Weights of a small self-supervised audio encoder (BEST-RQ).
Model: 17.7M parameters, log mel input, activation relu, width 256.
Rows from block 2 of a small self-supervised audio encoder (BEST-RQ), named by matrix and row number. Rows with one number belong to one neuron. Each number is 500 + 50 x the weight over its row's rms, rounded and kept within 0 to 999. All counts start at 0. Numbers have three digits each. After the name is the row's rms in percent of the matrix's.
Before each neuron's rows are labels from the 100 clips, of 14976, where the neuron reaches its highest value: "loudest band" is the band of the loudest frequency at the time of the peak. Only what is clearly more common there than usual is listed. The data: acted Russian speech (Dusha). In brackets: how many of the 100.
# fc1: first MLP up (model.blocks.2.ff1.fc1.weight, 1536x256), inputs 172-255
# fc2: first MLP down (model.blocks.2.ff1.fc2.weight, 256x1536, transposed), outputs 172-255

loudest band: 500 to 1000 Hz (39)
fc1.625 110:532429481466440501576448492492535496578422495448443486462589479468472482581462525543500520565537557493387469487518486549432491510425517562467456522629556504474503429416503553622548540506517451509486590476526489487475508497504508564452501499512508523432
fc2.625 112:548500442543496440491472500510545516454505547549474512545415558532457534533498558522518519367556527483507461463486421490596582529453523503441471453555499451480523607419467433492424656482527592465468598467567529614488401533483526508477592537454496511505

loudest band: 250 to 500 Hz (45)
fc1.216 106:525455551480480471537484483451534540460531491533588433539471490466515558584529545452445495504470540593537458487498485490534458506426481508422530498523519506455555550401537543466470511558476520550484546470472496560458530467475542465458531523578427397502
fc2.216 103:554451502447522555484527507447456487500429510443462518539462493535544469395525599475478451462492575523581458565495552510507508471417619435414455545449380491535615484500604391551468542555467468517491443496543448454435525461490522501513515481509519531493

loudest band: 250 to 500 Hz (51)
fc1.2 106:538533489408533569536550487449472502505562492555481551465565527439537436498477494492556583539494473396488505547521465494490495476507490503590458494496474593438449505510521534518389452543524473445453491435499413496499532465488539479455470461537474516526
fc2.2 104:537456374607407387461484485452531505365559531428513487485438511521501385421477490453513498485568535489488478616505573496556467572505615527510438561471375477546482525496496491468497485430509546511580494487521555426424531515539493441476509539543520441503

loudest band: 2000 to 4000 Hz (27)
fc1.398 107:540579493442417495486524443638419492537543523528439439503502522522512558592490520453480481575532600516559499493452510417458420513523565500457458520458478521584512512589472462560514516470473541481459505502542540499430528451440487499476436472503457515491
fc2.398 110:435528471489572509505498505359531444636524497397510498517491559487554438398454548489422550421505454570580460447462425529426496474534530422471534545482477641470517474468489466461588511454525556473441494465493493551510501534518478581515420509523478513506

loudest band: 500 to 1000 Hz (39)
fc1.614 102:545511596604557581354469555477494552596464493555507425520547455460476525559488502474546495454490492454575447483466619507519442506661473511450585392512510515398481416472532489484500464539569519458453454551496517510439509597514511564585592524503559546527
fc2.614 105:487532538463509456538480538505546490478557438554502558510510504513460474487465473609603529537551516475567516501456508559557446530363545537466506513478436471521481479473501506519510526556435561481566537464531505523473476530465405450405552457480504468453

loudest band: 250 to 500 Hz (52)
fc1.741 061:477509546490473523513530542521475487482546517495448577529535454580473476498561477476477481469459518507464421486655511447467542531563499551565551407480559589471479607456479500506483454485403450465481485443399543492456563582473456531590561448520521493534
fc2.741 061:352524603564510449453445499534505452575427462547405472454564481521372476588609523565573481535520525546513530504507533581442561492541455448367506452439492503414454520448487562557467502529491493588543535411466486522393477445528425460472538478482459481506

loudest band: 4000 to 8000 Hz (33)
fc1.325 107:541389504525552565476551465466570465520532595465508516398593420505531533464475448467512523462529515539423504521543374563535438499505520459547506443542461536623506538477399446554424494543399557534488455481443477479517570485547468467504431525477476482542
fc2.325 104:450444496473385431494597528515435446549529549574577544471535427515549502598478464523575499470493502468557619489580514484488537585467525506476448471478473551483504436540470453522523479498569431475455430496423491499494554476539486500502622504498545557538

loudest band: 250 to 500 Hz (43)
fc1.721 123:553501487423509481495571495513489466515507488462514473507474452508456440366540407540522446511549505579484517623505527471444450511486493559494575493476547539492527532423545448434516465585487485535518447542437369459415456458575430572513365581490498429464
fc2.721 127:535425513481471555489547555533564531550577496538467438507545442506493452532450466411528421515456477499468506468543497525557520522460519577541440499572527532489561515463552429486523509612391536497490503474527365391497474557466474425533527476469530597429

loudest band: 4000 to 8000 Hz (83)
fc1.556 100:511486419463500450500440520562489542498461451479490506584548493445446520516567480574467533491507521534463430499578535490429547520426507569463476401507499523485434562504526516471455433358491543544531483434454447504504432503514485531476521455494558536491
fc2.556 097:473487599561552489579528441507536517603480504491509561474496547545531521574441499457575474485548475437479515589471532499557496538543548477512467500496499522466447545451527523504519509515531469535501407399450527499431475634512434538471493514521454512465

loudest band: 500 to 1000 Hz (47)
fc1.513 104:501403466488455496523499594481461528503507548533447477572481507453491494504510406541540558495517463421579492495641496410505480564417428491472387493476490594513407395499532420527551430526519560423491507572443513541547604474489452481453492473527459483528
fc2.513 106:461525518500535535527518507545472458424515470394457561478592462632478407537530486503494467504443452543474490559387456563507478462369627493544458478574482613555436477466446514620476418520442539412624475420548515561456545458532556441431534469551509484455

loudest band: 4000 to 8000 Hz (83)
fc1.103 105:593521497451491508598405461554483409504473480496564399478531518494583563429594482502493512500519443467569549513431391465436479566393567495547546462488538430477522430452529480472510466509478490467539455569449516494491474526524450581417482484450466479581
fc2.103 110:555450565515550504626534444513429566431502568496490496512496414447498538421453486541455475535523570432405540548470483466549473410459541514498591481466525494512488434595446469598518496635504524519558498447506496407530465522533415469521501491486456538543

loudest band: 500 to 1000 Hz (48)
fc1.765 101:490596527440495400488592508537390419496502570565570456446541598462497444551483531501467473552532516498488509455518494509450432470523553486489566462518437605494532592496507552458598493488388436501496486451607581528497493577530500604538536393530542484505
fc2.765 098:481464498538510318481534538564501466466404482517518504497508522471546458348479444537526518513574500543518533462511466515445477511465527523568525426579531467374491603538528495478516462529519480432438602561473572541554441479531500443499421519482504415549

loudest band: 500 to 1000 Hz (46)
fc1.139 101:542526631452479436456562470484568464470463682475479452506435566505462522484537428611573527470487456453574515533472502416564470506546507427566469461601430468556547462520520452539506497543442481432463550461488503526506559580599538540459473588498432399523
fc2.139 096:564472515616519440460488512550531553491594449424423474470546519505572462451462450569507482492445449581542484494540412569563482562456549506546427401504501537496518545564517596580486492581467428483612449447545445477467556523470550487436614523544455496536

loudest band: 2000 to 4000 Hz (44)
fc1.458 110:526456522526563466537456508481556449485476550572572451588565576460472592515472465436549475497460398403447543356474513457579443512467489515376475591464525549526549528563488496492425468521599462490485490523489578466499508529443531381474548441491500445477
fc2.458 107:562518448493584476522520431581435509447546538432552503598423463482512542471520566560520474503541540518500485458490524529442515491382542589501431478414549477498500468501513464545485556522476529451520421424549437468517657439454505469504429472435567476453

loudest band: 4000 to 8000 Hz (58)
fc1.71 100:552680521503401449465457536460451558525439508515513426585474429536583531513488442478562648589469539557478474546586451460496503496529441529503504456551544522527530466552626414416561619496582437554442513493445520467504471454562501398444453456484504528416
fc2.71 101:409484583461424472524494519564488453525609487455570484507536544447516563514553492494503465562478563527481513451540496567494558587546447590438532548542505481546498491447553547482548425434519457456448475508581406484475555471467563478494450446408463498552

loudest band: 4000 to 8000 Hz (65)
fc1.592 102:426478468530407542518492565512492544436531611518548464466660545452588434535440465426580542468458456489571449541449522496498525461563411506507459525510557413531445515454485465531496447502571464484460420466437514562509550472529522466424526514524473476418
fc2.592 102:508465524456542479354527497488519497427416487503447504515483548493533492440473629514529511567437479511550512549430500556418605547561433522520507463548547512464407473521454553480456520460490487543574477502459505456409475466571620513447527530488518516435

loudest band: 2000 to 4000 Hz (34)
fc1.629 112:447495486520536540544480337506461476488533460515513508516580598507514493515555544496510495404552521544428466459473605423541491518481502627520465466474415479512492594494451483440486378540497460460543440508530557435517522562494573564485488570478463523511
fc2.629 106:554488536519604453414453507512604444459589461509455580595523500421450569500512493501537527482520518492489459594439465565503557544462603568482484510512438492537446543519528518468556617582552474511607569485438546469510563487472431462433390520518453489483

loudest band: 4000 to 8000 Hz (72)
fc1.528 104:465508543460469508542534469496464603467548590539539514447488514487585420548447484448578526441485490481553499449501414504556511503433477461504418541455514475414510490461614474522488487521531396514491409501468509507455566468548510502509552519553612506393
fc2.528 111:456537515555569529436501502524482486438418392496577467574491519418482493456459525526538571542423508508598555537465548555465507528506404452502474566473540524432465479495540511466488446525514449570586498565479442522498588469508596477512454428539505523456

loudest band: 500 to 1000 Hz (46); 250 to 500 Hz (40)
fc1.606 117:515504617470395460465458457531569495679412457499504443492506384499527465519460432512523452442572532415547474448536573465423554526522401444560515511469507506529552473443460460479479579515547520478459456440512465509427540444546527480482495511498505470486
fc2.606 107:535534550517598468492506477537533413548435547487485489439448477468522500589478514499449478434466593569564477546505496473480504556467489535513406509506571461443454496581492525432587623452415568522476513470532533470479484517455461443506520471425553520524

loudest band: 500 to 1000 Hz (25)
fc1.415 106:444475539518453529548568427518510469514465480470495412484514478516453489432535490520472447478496481484485443486536497490434451497457459490679491538447597524555549594549424544463519459483548566533400562458486514468509546451509509377443402530495473634478
fc2.415 100:520517551511495427444412476562545453486561443517459558535446526505438506516502599473427476536508433546427462451590556523519533493601542517539505506481565609431526552477486523507494570399504498466572509450511446625488514512597431526536499440602453490573

loudest band: 2000 to 4000 Hz (43)
fc1.434 107:554471537526597477469478468555464464618507435491450494472483514559473424468407531445557502497446526450424524523522518561467512456506553438444460553484482553503605450454515538465551535502552481496471584513547529457489359537475495607454420401579542485546
fc2.434 112:530484483480575512443432450429518438442479552488557552555501532469500500516381497548481487530539448454448535527536566471544571495603427494472558509458486517476476595538566405446485543570525478493456413594487516579529488452500433480556443506456500431516

loudest band: 500 to 1000 Hz (35)
fc1.305 102:482576488578549525512535424573474529486507495589507506555545500490491522509536475525419453522388426429459513592580480453515485537416520426498496492558487535548525476517420592463431454427452474462531462574483471545478501463560504532502519451575452462471
fc2.305 106:508588529518582566481533407559448563473538525435470514570498521544496524528527468552477477544412566481512468482532515534538530446526534429507509483535480462521416499482460579498497468448461512477471507529527406490475664510535456536473590475562487447439

loudest band: 500 to 1000 Hz (61)
fc1.676 112:541489458441439572467439478525486520705500525509533477522495430468545471567549431436404519550472453493513449502581476550531491570551518612504583548485407584462549538552460487453428534567574559498545433438476689568454582531479495493450472573491537511484
fc2.676 115:549497517553524463432483515494508472534488436426514476553521508566548455495537473497451496511560511509577564588477492579422455414587474573524514459616527460549574511523545429541391570464501606512510513346564470558480471522575387459530491384459496471506

loudest band: 4000 to 8000 Hz (36)
fc1.483 088:456597519378518447501387426486591464550492505482491469543508505528524495428513491383490519489506502553410451549495532465437516496549476551566505548575542498515555479444499536446581519474531561536496472585529481453524511592432474508492428534580514484568
fc2.483 088:510459453568511435531502506460451385447492508453539461507489449557526517559512462494421471465536474470507517611534402481560520539422572490498559596488417470443426494530484505577383515585468459497450581590482461450521443506562505496489463519539545550511

loudest band: 2000 to 4000 Hz (29)
fc1.233 096:434471456464456490469485521457493495516499531561440505522479507639531488543510486446436519485559539515524416469655553562589537574434502521497434574472498437563426472498470517495373563498422538581421502488481541544482530541518517632488540456426460433455
fc2.233 098:404412454467553529447540448467509409525472534428407464474519517531569470500506525458489529403498578505465467421514473563459505570499495518492519610525576500555475583509461459492491482477564535478516525466540534450481345511471566587590485589574507573454

loudest band: 250 to 500 Hz (68)
fc1.756 108:537474511595573463481455574507466509554551508405548504513493457515470414437479426512579462499501578419616490457539495454512559471523542522511496471514496494456534446575550412447517511553565566461519593461565504467494594463494475568440550495621461546488
fc2.756 114:483420519557530562441526428457564393497510591519457508523529537457526462573500486567501451478519447496507441399447473524468545553517519552563522523515389488517480520461468586556463493478485485450502570520533481540555559547535470438461498388483483508455

loudest band: 2000 to 4000 Hz (34)
fc1.626 055:586549567398517379508502460463612575474501455516526446475424501504513498469538479459506492592503443522517589457502468487499489611479527484540396495525510478461548515494456427479486427515507378503512543495535561441480550441541538589560457453550556493470
fc2.626 055:462374551517494449438459484522438347443543466440517590491535512597486515618494510506458517581594340400519457549578512495476550520570487531598434477449571442439515546443508580500498542420576481474492502505419474404534498475592410465491571532502514454469

loudest band: 4000 to 8000 Hz (61)
fc1.621 108:505513546568499585608459488499521514487478532417439528517488497442429580532515532558468583484450519488517462497519534428529469464512482463533432514532475580504589424550515489534517409591471474563472512424486499443457510497467540443495432482513386533515
fc2.621 113:577477589480572559472490387475465618480482549497498453451485535478481543598478485524541545545557506551525511565444507525556497490460603498547465456518575490517480561606562472531393504598592480477503418430529535565351496529532493461474524536498476506513

loudest band: 500 to 1000 Hz (47)
fc1.314 102:489579442606540437492506567511465516456536520417565446502460470502499497550484524483554484472481443473564343446613499547595433469525516534525537455539564568368517490461532645419411582522399572478593462511541438494508525567449501451522552498467527412463
fc2.314 100:493443496401539486472520628388517510439466521478532452468528551471475491504441525530418555459533467442531551508470528514521590500411559509546481497479549593450434465455489501542576379532519468504410493509536613529545481421513495511466459511534449493432

loudest band: 4000 to 8000 Hz (70)
fc1.7 063:446420557476506440486503539508560504464543512518486570430565491561486525472462473471576505503461405495457484456459447449645505572541478518650500484513537501497608518461446500510513539515514544399476481511524435467513479429528533485468545500517444448514
fc2.7 067:548431463421480452438472612463499432496489573444419461499510516482510514484509506576399522465516520565509476544489466499405552501488603508464466404451465599474472496458496526537409602427466459550487503500417471433513412526396470520481449511473549574419