From a checkpoint of a small self-supervised audio encoder (BEST-RQ).
Training: soap at rate 0.0014, 7300 steps, batches of 192.
Rows from block 4, named by matrix and row number. Rows with one number belong to one neuron. Each number is 128 + 24 x the weight over its row's rms, rounded and kept within 0 to 255. All counts start at 0. Numbers have three digits each. After the name is the row's rms in percent of the matrix's.
# fc1: second MLP up (model.blocks.4.mlp.fc1.weight, 1536x256), inputs 222-255
# fc2: second MLP down (model.blocks.4.mlp.fc2.weight, 256x1536, transposed), outputs 222-255
fc1.745 104:125104113098145145106118116141122166137135136120115137126123132127145121121077129116160122172127140136
fc1.746 113:142122139150097133137147120084120103144105108158117130163073100094111180119099090125064141107162143148
fc1.747 101:147099122146170149146124125145142097151140160135123108150139117130101129131118085110133138144114104125
fc1.748 101:117141170117116093117133175118129125160125125102103128141133112174126117134103181117136113099154071109
fc1.749 110:148105103153197080131127100163141113099139105162137135153148116109122083135151173128090078128116139158
fc1.750 122:171109073164182135157153145152166087134120172191150160130149117182129103139137168121129118085109141132
fc1.751 094:116100137137137114120130131129113142083105128124112162118134125128110138090102094121086110146144128107
fc1.752 090:124090134142099132118129115117116124165140146107149112110132112159145102165115110144089122142168113114
fc1.753 106:130110082165125166143121106123111132125121133119125124168095131121114147115177137167143084169089136129
fc1.754 110:109127089176142121136123118139102108129094099134118129151179110155147149134150119194053142092072101121
fc1.755 036:129169117100125151154178110130145143130164110096107116131080126154163113139139154147129105110148127168
fc1.756 114:144152121128095138119179144121158120084134123136111121096140113139079130132112162114155098155137122130
fc1.757 107:086138172161142130120137160147108152125163130138154120152166136128166103150165114117125146171132085146
fc1.758 107:106079146124153147127094135135155119123149141139149160146153125129146103111079168153127096128146108131
fc1.759 111:105132152114108091120116162115155137168126142118144121144132151131098134113111152186132114139120151161
fc1.760 120:186112159134122126072100126140108131157115116154160167127147111129147148124115134127144098125119122155
fc1.761 114:089130133150138136145131142138160119105149132110130129174121099129111133094147109152105131128084116156
fc1.762 114:135142111156099152112138132105139101126145129083096156133135133112097092133125143162106103123164121118
fc1.763 115:067103140127144144089121122084140119145084127148126077139101124099108098077085128127133098153123130142
fc1.764 108:151115125155125115148106107125126132133116138146143096097144088113194125113083136105144104139090098159
fc1.765 030:152086133162131133106144134164149098094116121109130111162136123129153142124108171139133105094115122104
fc1.766 106:127149171119147161122171091155144143123101113149130107160114116125148075126100146118126139142101185170
fc1.767 111:109109165146091151138101122150131139112107103114091125126132117142102157123117109117110145136108104136
fc1.768 108:118111081131130126149128100103138116125130105095128156119125131074125112115096107121180152125130118107
fc1.769 108:103123133082102110100099112114152136122100132108135173157121122120138110110142110097096066138120162142
fc1.770 108:116118118125146120114112080115154144169136109106118156138085150191116092126116147118135130099126104121
fc1.771 115:134119122125150085131108140115125116169139097133114174156129103118139121150177136052112151118145134134
fc1.772 113:173187175106133124107150118134172124132134107157116114131078126161116129112163108137121157158067169142
fc1.773 117:123083165100146144149137148117167111131105101144119121117113113085111062123110139175107112096124129136
fc1.774 109:131170131088129116123149140171183101128140101112079113075128155147134139162117156118141155137090163115
fc1.775 101:130131102141106145099106174129134123145094092110104130115167154122104103104099148142131127115139104126
fc1.776 106:166122116091144114152151138135121137170123147116133157139124174136139132111118127160135103165132142149
fc1.777 029:131094117134131093100123153134100101124119134108154138101163131135143134112084123116167110130143129136
fc1.778 110:114143120147116073131113119135127100129146153053110131137169119133166146121111160076123134091156124081
fc1.779 116:115102127150066136117133127128138110150193128107144111165094128131112105114148101151163096144109130110
fc1.780 102:105126148113148104151114170174137120189124143132147170126140110158112187115077124087138128144161146106
fc1.781 104:123179131155125091067142119142110108122145102090114143171143136086130155152105115149116142135122130128
fc1.782 043:111127122185120070112129092138168137123131091122146129077128118122121155155145127147140115113136109180
fc1.783 110:152119114124107117145150155091172117127113124117104148148159120104126127125110120096116095130137120126
fc1.784 101:118099121122142120105114173183152145135157085108147189100166103118147143115123100129120131133134132129
fc1.785 049:101134161133143115151124121120140105115163142142169134133117122155135127117078147124122125176149161145
fc1.786 109:174128084120171138124184142162092128130119156140115149133110113129102125143084123183145125105098143116
fc1.787 108:173108136127155095117112183144154109110134169142123144132109126145106120156116145090112123127160140105
fc1.788 113:126148093133083109135140078111120114114157076104076104111116129134197125117178090148119114153126137109
fc1.789 114:151161122112132102125091113157115139166120129158106110159126133188151109144116149166124093127139130084
fc1.790 037:155112116173185086105120120130080132131159151145130108100132132158120124182098179101154108131131152169
fc1.791 053:094143130135130117128160143147144092106145107115136126083131110147126163168144113101138119108088119121
fc1.792 104:129132123095098120121106132139089093119151120115136120131166127087124124120133142148090120175119118126
fc1.793 116:162136134125150133103112174152130145116161129123135157151098142130108128132133167104137096139129128113
fc1.794 109:132129112156143115094149168151141119157095137101135132130092141099118110137155122168124144063119109166
fc1.795 108:134151110143132088125100153039106148123113140144095124119129127115125113143104132097149144134112125116
fc1.796 111:176108141143138121143130135148117170110154115138137140156103160121115111052116142104163124163133120160
fc1.797 107:089124075128123111107149095147185091138081109131138157115119132117147072137121103108155125131125100122
fc1.798 121:184132140105121122177110075149154120115130108154121040163089151136110131145109117094140134127133133158
fc1.799 108:110120135159157181106137132128147119111153130134171097137146168136122143148149150095137133141128096138
fc1.800 043:122101148129153139118126153106151125093128111129119131161104090131121135100097146071128101131105107152
fc1.801 029:161148122132156111122143115139133098134108085134130153109123128121139135125119122121148106134133088127
fc1.802 106:143118172134152138141132127137120144125152119080118141156133113100134091114136148130145102103120124065
fc1.803 105:082148132153148109083125119137149116111101089100126105120121125116136145145103151132127079144112167130
fc1.804 113:129095111132105127120147097101154162088135123172159136118150084117113090119157139138151100139098108130
fc1.805 031:155123167134104110084126133118138111141119103107111107121165075129117124151101156161086148121106116138
fc1.806 103:087146113135095105141147115141090131103163144134112141163143139130104135067102113126104118161138173138
fc1.807 038:142122149156104102098172157150135144164163117103109145139120127120149107113116150162137114131165095126
fc1.808 044:144117160144133153123106130163137157120119108116145140156097123105155137118145162099181117097118131093
fc1.809 118:148114168101111128104111156124129107093144087142139135164139115127130106118137109127159117141082118173
fc1.810 111:136134152139142128131106175114120114143135123125121130098142143147131143157085221113136167112127146151
fc1.811 102:117131097101097098161140102120101148121147095148124124160119100135115163120142183145126152142111125116
fc1.812 108:146176082153129125121100157170146120124124179136092159137124147106133127126150123128151085134096172162
fc1.813 042:113118125139094109125166148085162121139181126121147139093152115108103105143102148120140128126132132151
fc1.814 045:101107108157137098116103097139145126126098141165114098141113123133128162111142146103123099143146083126
fc1.815 108:185192103126125079106114107135130119144142105137137121159144112150084117165126123128115140138145159146
fc1.816 113:130120105122156127114123158160093121107162126121116128105101107163109149115105148091169133130122129135
fc1.817 109:140160133135117153134110064126159090122156118091078128109080123095112127127128095122107096117125131132
fc1.818 037:126110134155135097088142130129113137138120120111150153109118099176145125139143182125172133122097112116
fc1.819 113:133157152177122133129123127115111115167106141162110115172129114139126120166116112159103090099131123139
fc1.820 058:142108120194146123125137101153076100123107121124143127159149110166123107088108149128146128086134142110
fc1.821 107:108145120098069133115160184108143137134120065143145170115142124110124109157084122150121140107157128138
fc1.822 101:134102086092116118121146128128125129139139143111119126101153176125146091115094142093074148103124137156
fc2.745 115:099151138135129102134162113084145103108136134149157132137123123147065090138088131131160101113156125148
fc2.746 114:158118114123129115133127106092125132077138114098125149101114112133168107088106128173147133133117114073
fc2.747 103:109152122115136135139120117127153095151107112107179138130115134117157157127113120158143121200168133125
fc2.748 095:137114160136090130145141123129166073126151157092110127104122144118133079147149128118115147132129099129
fc2.749 107:118130095097121131114167135110140165121100121129138095106146095090132082132112142107160127173159136149
fc2.750 124:119128113131092116124151123121164111144115140096123110165109130108173099118121153142120094151101115182
fc2.751 091:142112125128149102114151155111146205095128145067135118129130094106087107127145103146139109132155133079
fc2.752 085:107129138127130146136088109125130147097130123174117121117113153107106124107172137170126091177120133065
fc2.753 105:105127140104170148112134172127162111102126082124122113133132151117151144114147142097133113095140138133
fc2.754 119:179137119157151126157178133097132120139137136139150141128127121151112164117123132077135097143122171134
fc2.755 037:127095153118167165115108144118113100140126112128141108146120183139145184181158133151113155154114132117
fc2.756 112:127113150078137159123139116067126133145073110160148103117091159137104119143172150147106154101112118133
fc2.757 111:130161116158120178136159123097112176119130138133114120094100092160147066059099114116145095115162108140
fc2.758 108:191156095113137136109112156138160139120150119116129096120158133101151181160116105121137154118089113126
fc2.759 108:110163099139107137097121130158152139101128118148121111135151141139087046141136125148149093116144105182
fc2.760 123:117095157135099142135126128125096172114152129089142137089123153117133121122092153129101142141128140106
fc2.761 109:127152098151120106111143133162124124112186121119156175089111134142165150134093141079112188154161117145
fc2.762 111:142147079106103121117098147148109126136060097156139154157119126170121112094146088128166169114120157083
fc2.763 110:077152115137113093177127185126157109158142140112102167100151172137112118137142124142145145095134133143
fc2.764 107:157148102107167094164117126117153140094092158110141094129100122115093148127121093130107125111150119180
fc2.765 028:118172111088117140155086143100149138148107130127146094126124147126155070098151146130164115114129074131
fc2.766 110:130124159092143107152134151123097108161171130156152157088117145121140130140147074136123108106126134110
fc2.767 112:162124128132150120122160112155140108147105129133129148166108099144161146115107104121115112156130160180
fc2.768 107:141125122138100140117130145178146129127106099152123139133116157115070117142089104164095149170123105154
fc2.769 107:120109130131156153118154155087144089103098131122158104133097092099127109077116137109130142122145158175
fc2.770 107:187163110118128138146160091091149119154119126111131156122108137089089112155131139133091154110117107116
fc2.771 110:117102113113142118134151150110110109145191109152093116138146132150099169167142089156119159134105140139
fc2.772 114:148113125102125109126139153128072110095111107136096137148085176112137154107122094133117149161120107098
fc2.773 128:127111099155096137135109140157127090134129104113121143143085086107150081142060122129156152110140169106
fc2.774 118:084138108087113166147144122146129124134125107142121155120086136117130139133127154158098129139106129149
fc2.775 105:128149126103110154152124141117112176121094145129112123148082109155173107167143157136169135099129083112
fc2.776 108:088108139131151112123154134117124126113118132118139134149113153126092143126137153151129165117112094118
fc2.777 032:118172121105137127138123088095111110098123154125143128119071144104120130150125168159132125129133116127
fc2.778 102:117176139106098130101116108067077125118127149106106129078151110135138129123139157137092143131111097108
fc2.779 121:129125115158097133128128121150181080134151078124151108157079104121138077121121101106136094119120097122
fc2.780 104:143118108133134143134149122080081135122143157133155141138135172108156138180088102156149173135114093110
fc2.781 105:094148151130147157150125102140124138144151165156110124158107114125150131157171138107125179188120135127
fc2.782 042:106139153106112127129115158100175172151155128116122105111101098117130119149123157116125076156129130111
fc2.783 111:173123102136117109151118099150159132147165126101104149104125126076136167115157112124103126170108132137
fc2.784 100:147117092189096116153138127118131112122148142156141159104123156106118153182117111133103128148108113089
fc2.785 051:135107144130147168143136084135076108119139117145132090102133101153148124130122102127143134126156156102
fc2.786 106:169158116116150146138068111153125171109124101100097112138125114167145158140118131121098163130116136154
fc2.787 109:067127144156108105137146106112072104137100106134121125110142111099150133136120125112141167142170122149
fc2.788 113:124148106095144128139112141145083157147121081107150122162115129181156113135089099106125124153172143151
fc2.789 123:100113148125092113119162109148165169126122131140137144113118123112130135130098101122153080136137159106
fc2.790 040:114115162114082128165130152144148184146130141147165132171128118173155153131125121138121128152151082144
fc2.791 051:141075137152122120146139099127156120110155145117177155140167127120115148169086108109122130148134126122
fc2.792 111:123150134144107112078124107088130118148122172154129141140151146125131143118099178136112172133149116143
fc2.793 108:059157109127110102129146111134074120125091108149150115107121136078128133142113151129116141150123107098
fc2.794 108:115134105110142139146098150104154167139132149098118122094122100106160107110152112140130146187127153147
fc2.795 099:128117103124112137139137157097123129100119087103152109128135098135133157148111130128119155137130155127
fc2.796 111:112131123145131100152132104153121100120131116132144124132083131135178110168182122144149138146083121120
fc2.797 112:107128131181125136122143125074143155061152122077124144130114140136126116154110146157131102095145109187
fc2.798 113:118128148135137118120102110119128117144112158171110081154157156136160108157147158102110119125162162141
fc2.799 112:123162143141107125109151123168160128130160135142153103118108095166146129104144157136087081110124132088
fc2.800 045:138128113102119156094089125135089137139155127134114157124159149126133152129116112106130139117111110145
fc2.801 031:135138143151142111114157116139142112168090124119109125091134105096160138113141123113073127114117134142
fc2.802 111:109140133127109168107143129114142136168124123116118113134107136106170128131114075173119098101139131106
fc2.803 113:147107114137120128101130118126067144078114115158123120134185126138150116123113156138158148111108101135
fc2.804 107:152099130132148147115122104127154137138098152109137154142124167128114145147119135103138128167146080142
fc2.805 031:126115112124148109096124111133111126126155131159133091144141164172146109082125120150157108162104123149
fc2.806 101:123061184096120163113126145143155154157105112111126112121151134151135126111154105191127099119121087156
fc2.807 039:151112085178123149164092101099137132114134142156119103153105130083145174099129136161116156131085115110
fc2.808 047:141102100138094107102125097132133120118127097114119109142108149144123129155128073191104133127113142145
fc2.809 109:116116163151112153137107085165111108110132131114114099122144173114132148163144140139157149081128136138
fc2.810 112:129114173112110141101103176100131092102164127176136097130167173115118094136111091127166116143124070150
fc2.811 107:128126161135110135158149157095110132141111137098174124099110163129150140160164082097129152166118138124
fc2.812 104:104125092090134152153164115124114145132132127133114112155118109089101115149146091127108138136129149130
fc2.813 047:169118109156127124141162117136143140108152162130122119161094077132142112137119148111115103118108136089
fc2.814 044:106115153163122162162099136161126119141095178168110168101136189113156105140120142123129098103146141149
fc2.815 110:112141115116125149129110171128092096096110106137115118142132153103183123135137126139155150114124125151
fc2.816 114:117151086130147133137118135119140129093146111087101108092138124109181134161101153109166155098139134153
fc2.817 108:164097169159117083124121096077131161105132138141165123145130147123098125134140108136131111168150151120
fc2.818 043:141110105138156160161135129102147092103136135157137104100177097115164135131085142109104101102130135133
fc2.819 117:130143156136104105111097153129178134157104111143097135153148129137144116150157119150085120137145149148
fc2.820 059:155152114112107171129141137079130107117151166167164076131076088141146128086158153112100157128196124168
fc2.821 110:144098093155095156144147160120160145107168076078140123131115108136141100138136118122137132130137117137
fc2.822 105:120141093126112097100170131102134183104104162128119142155093114115155080169130107152136121126164151155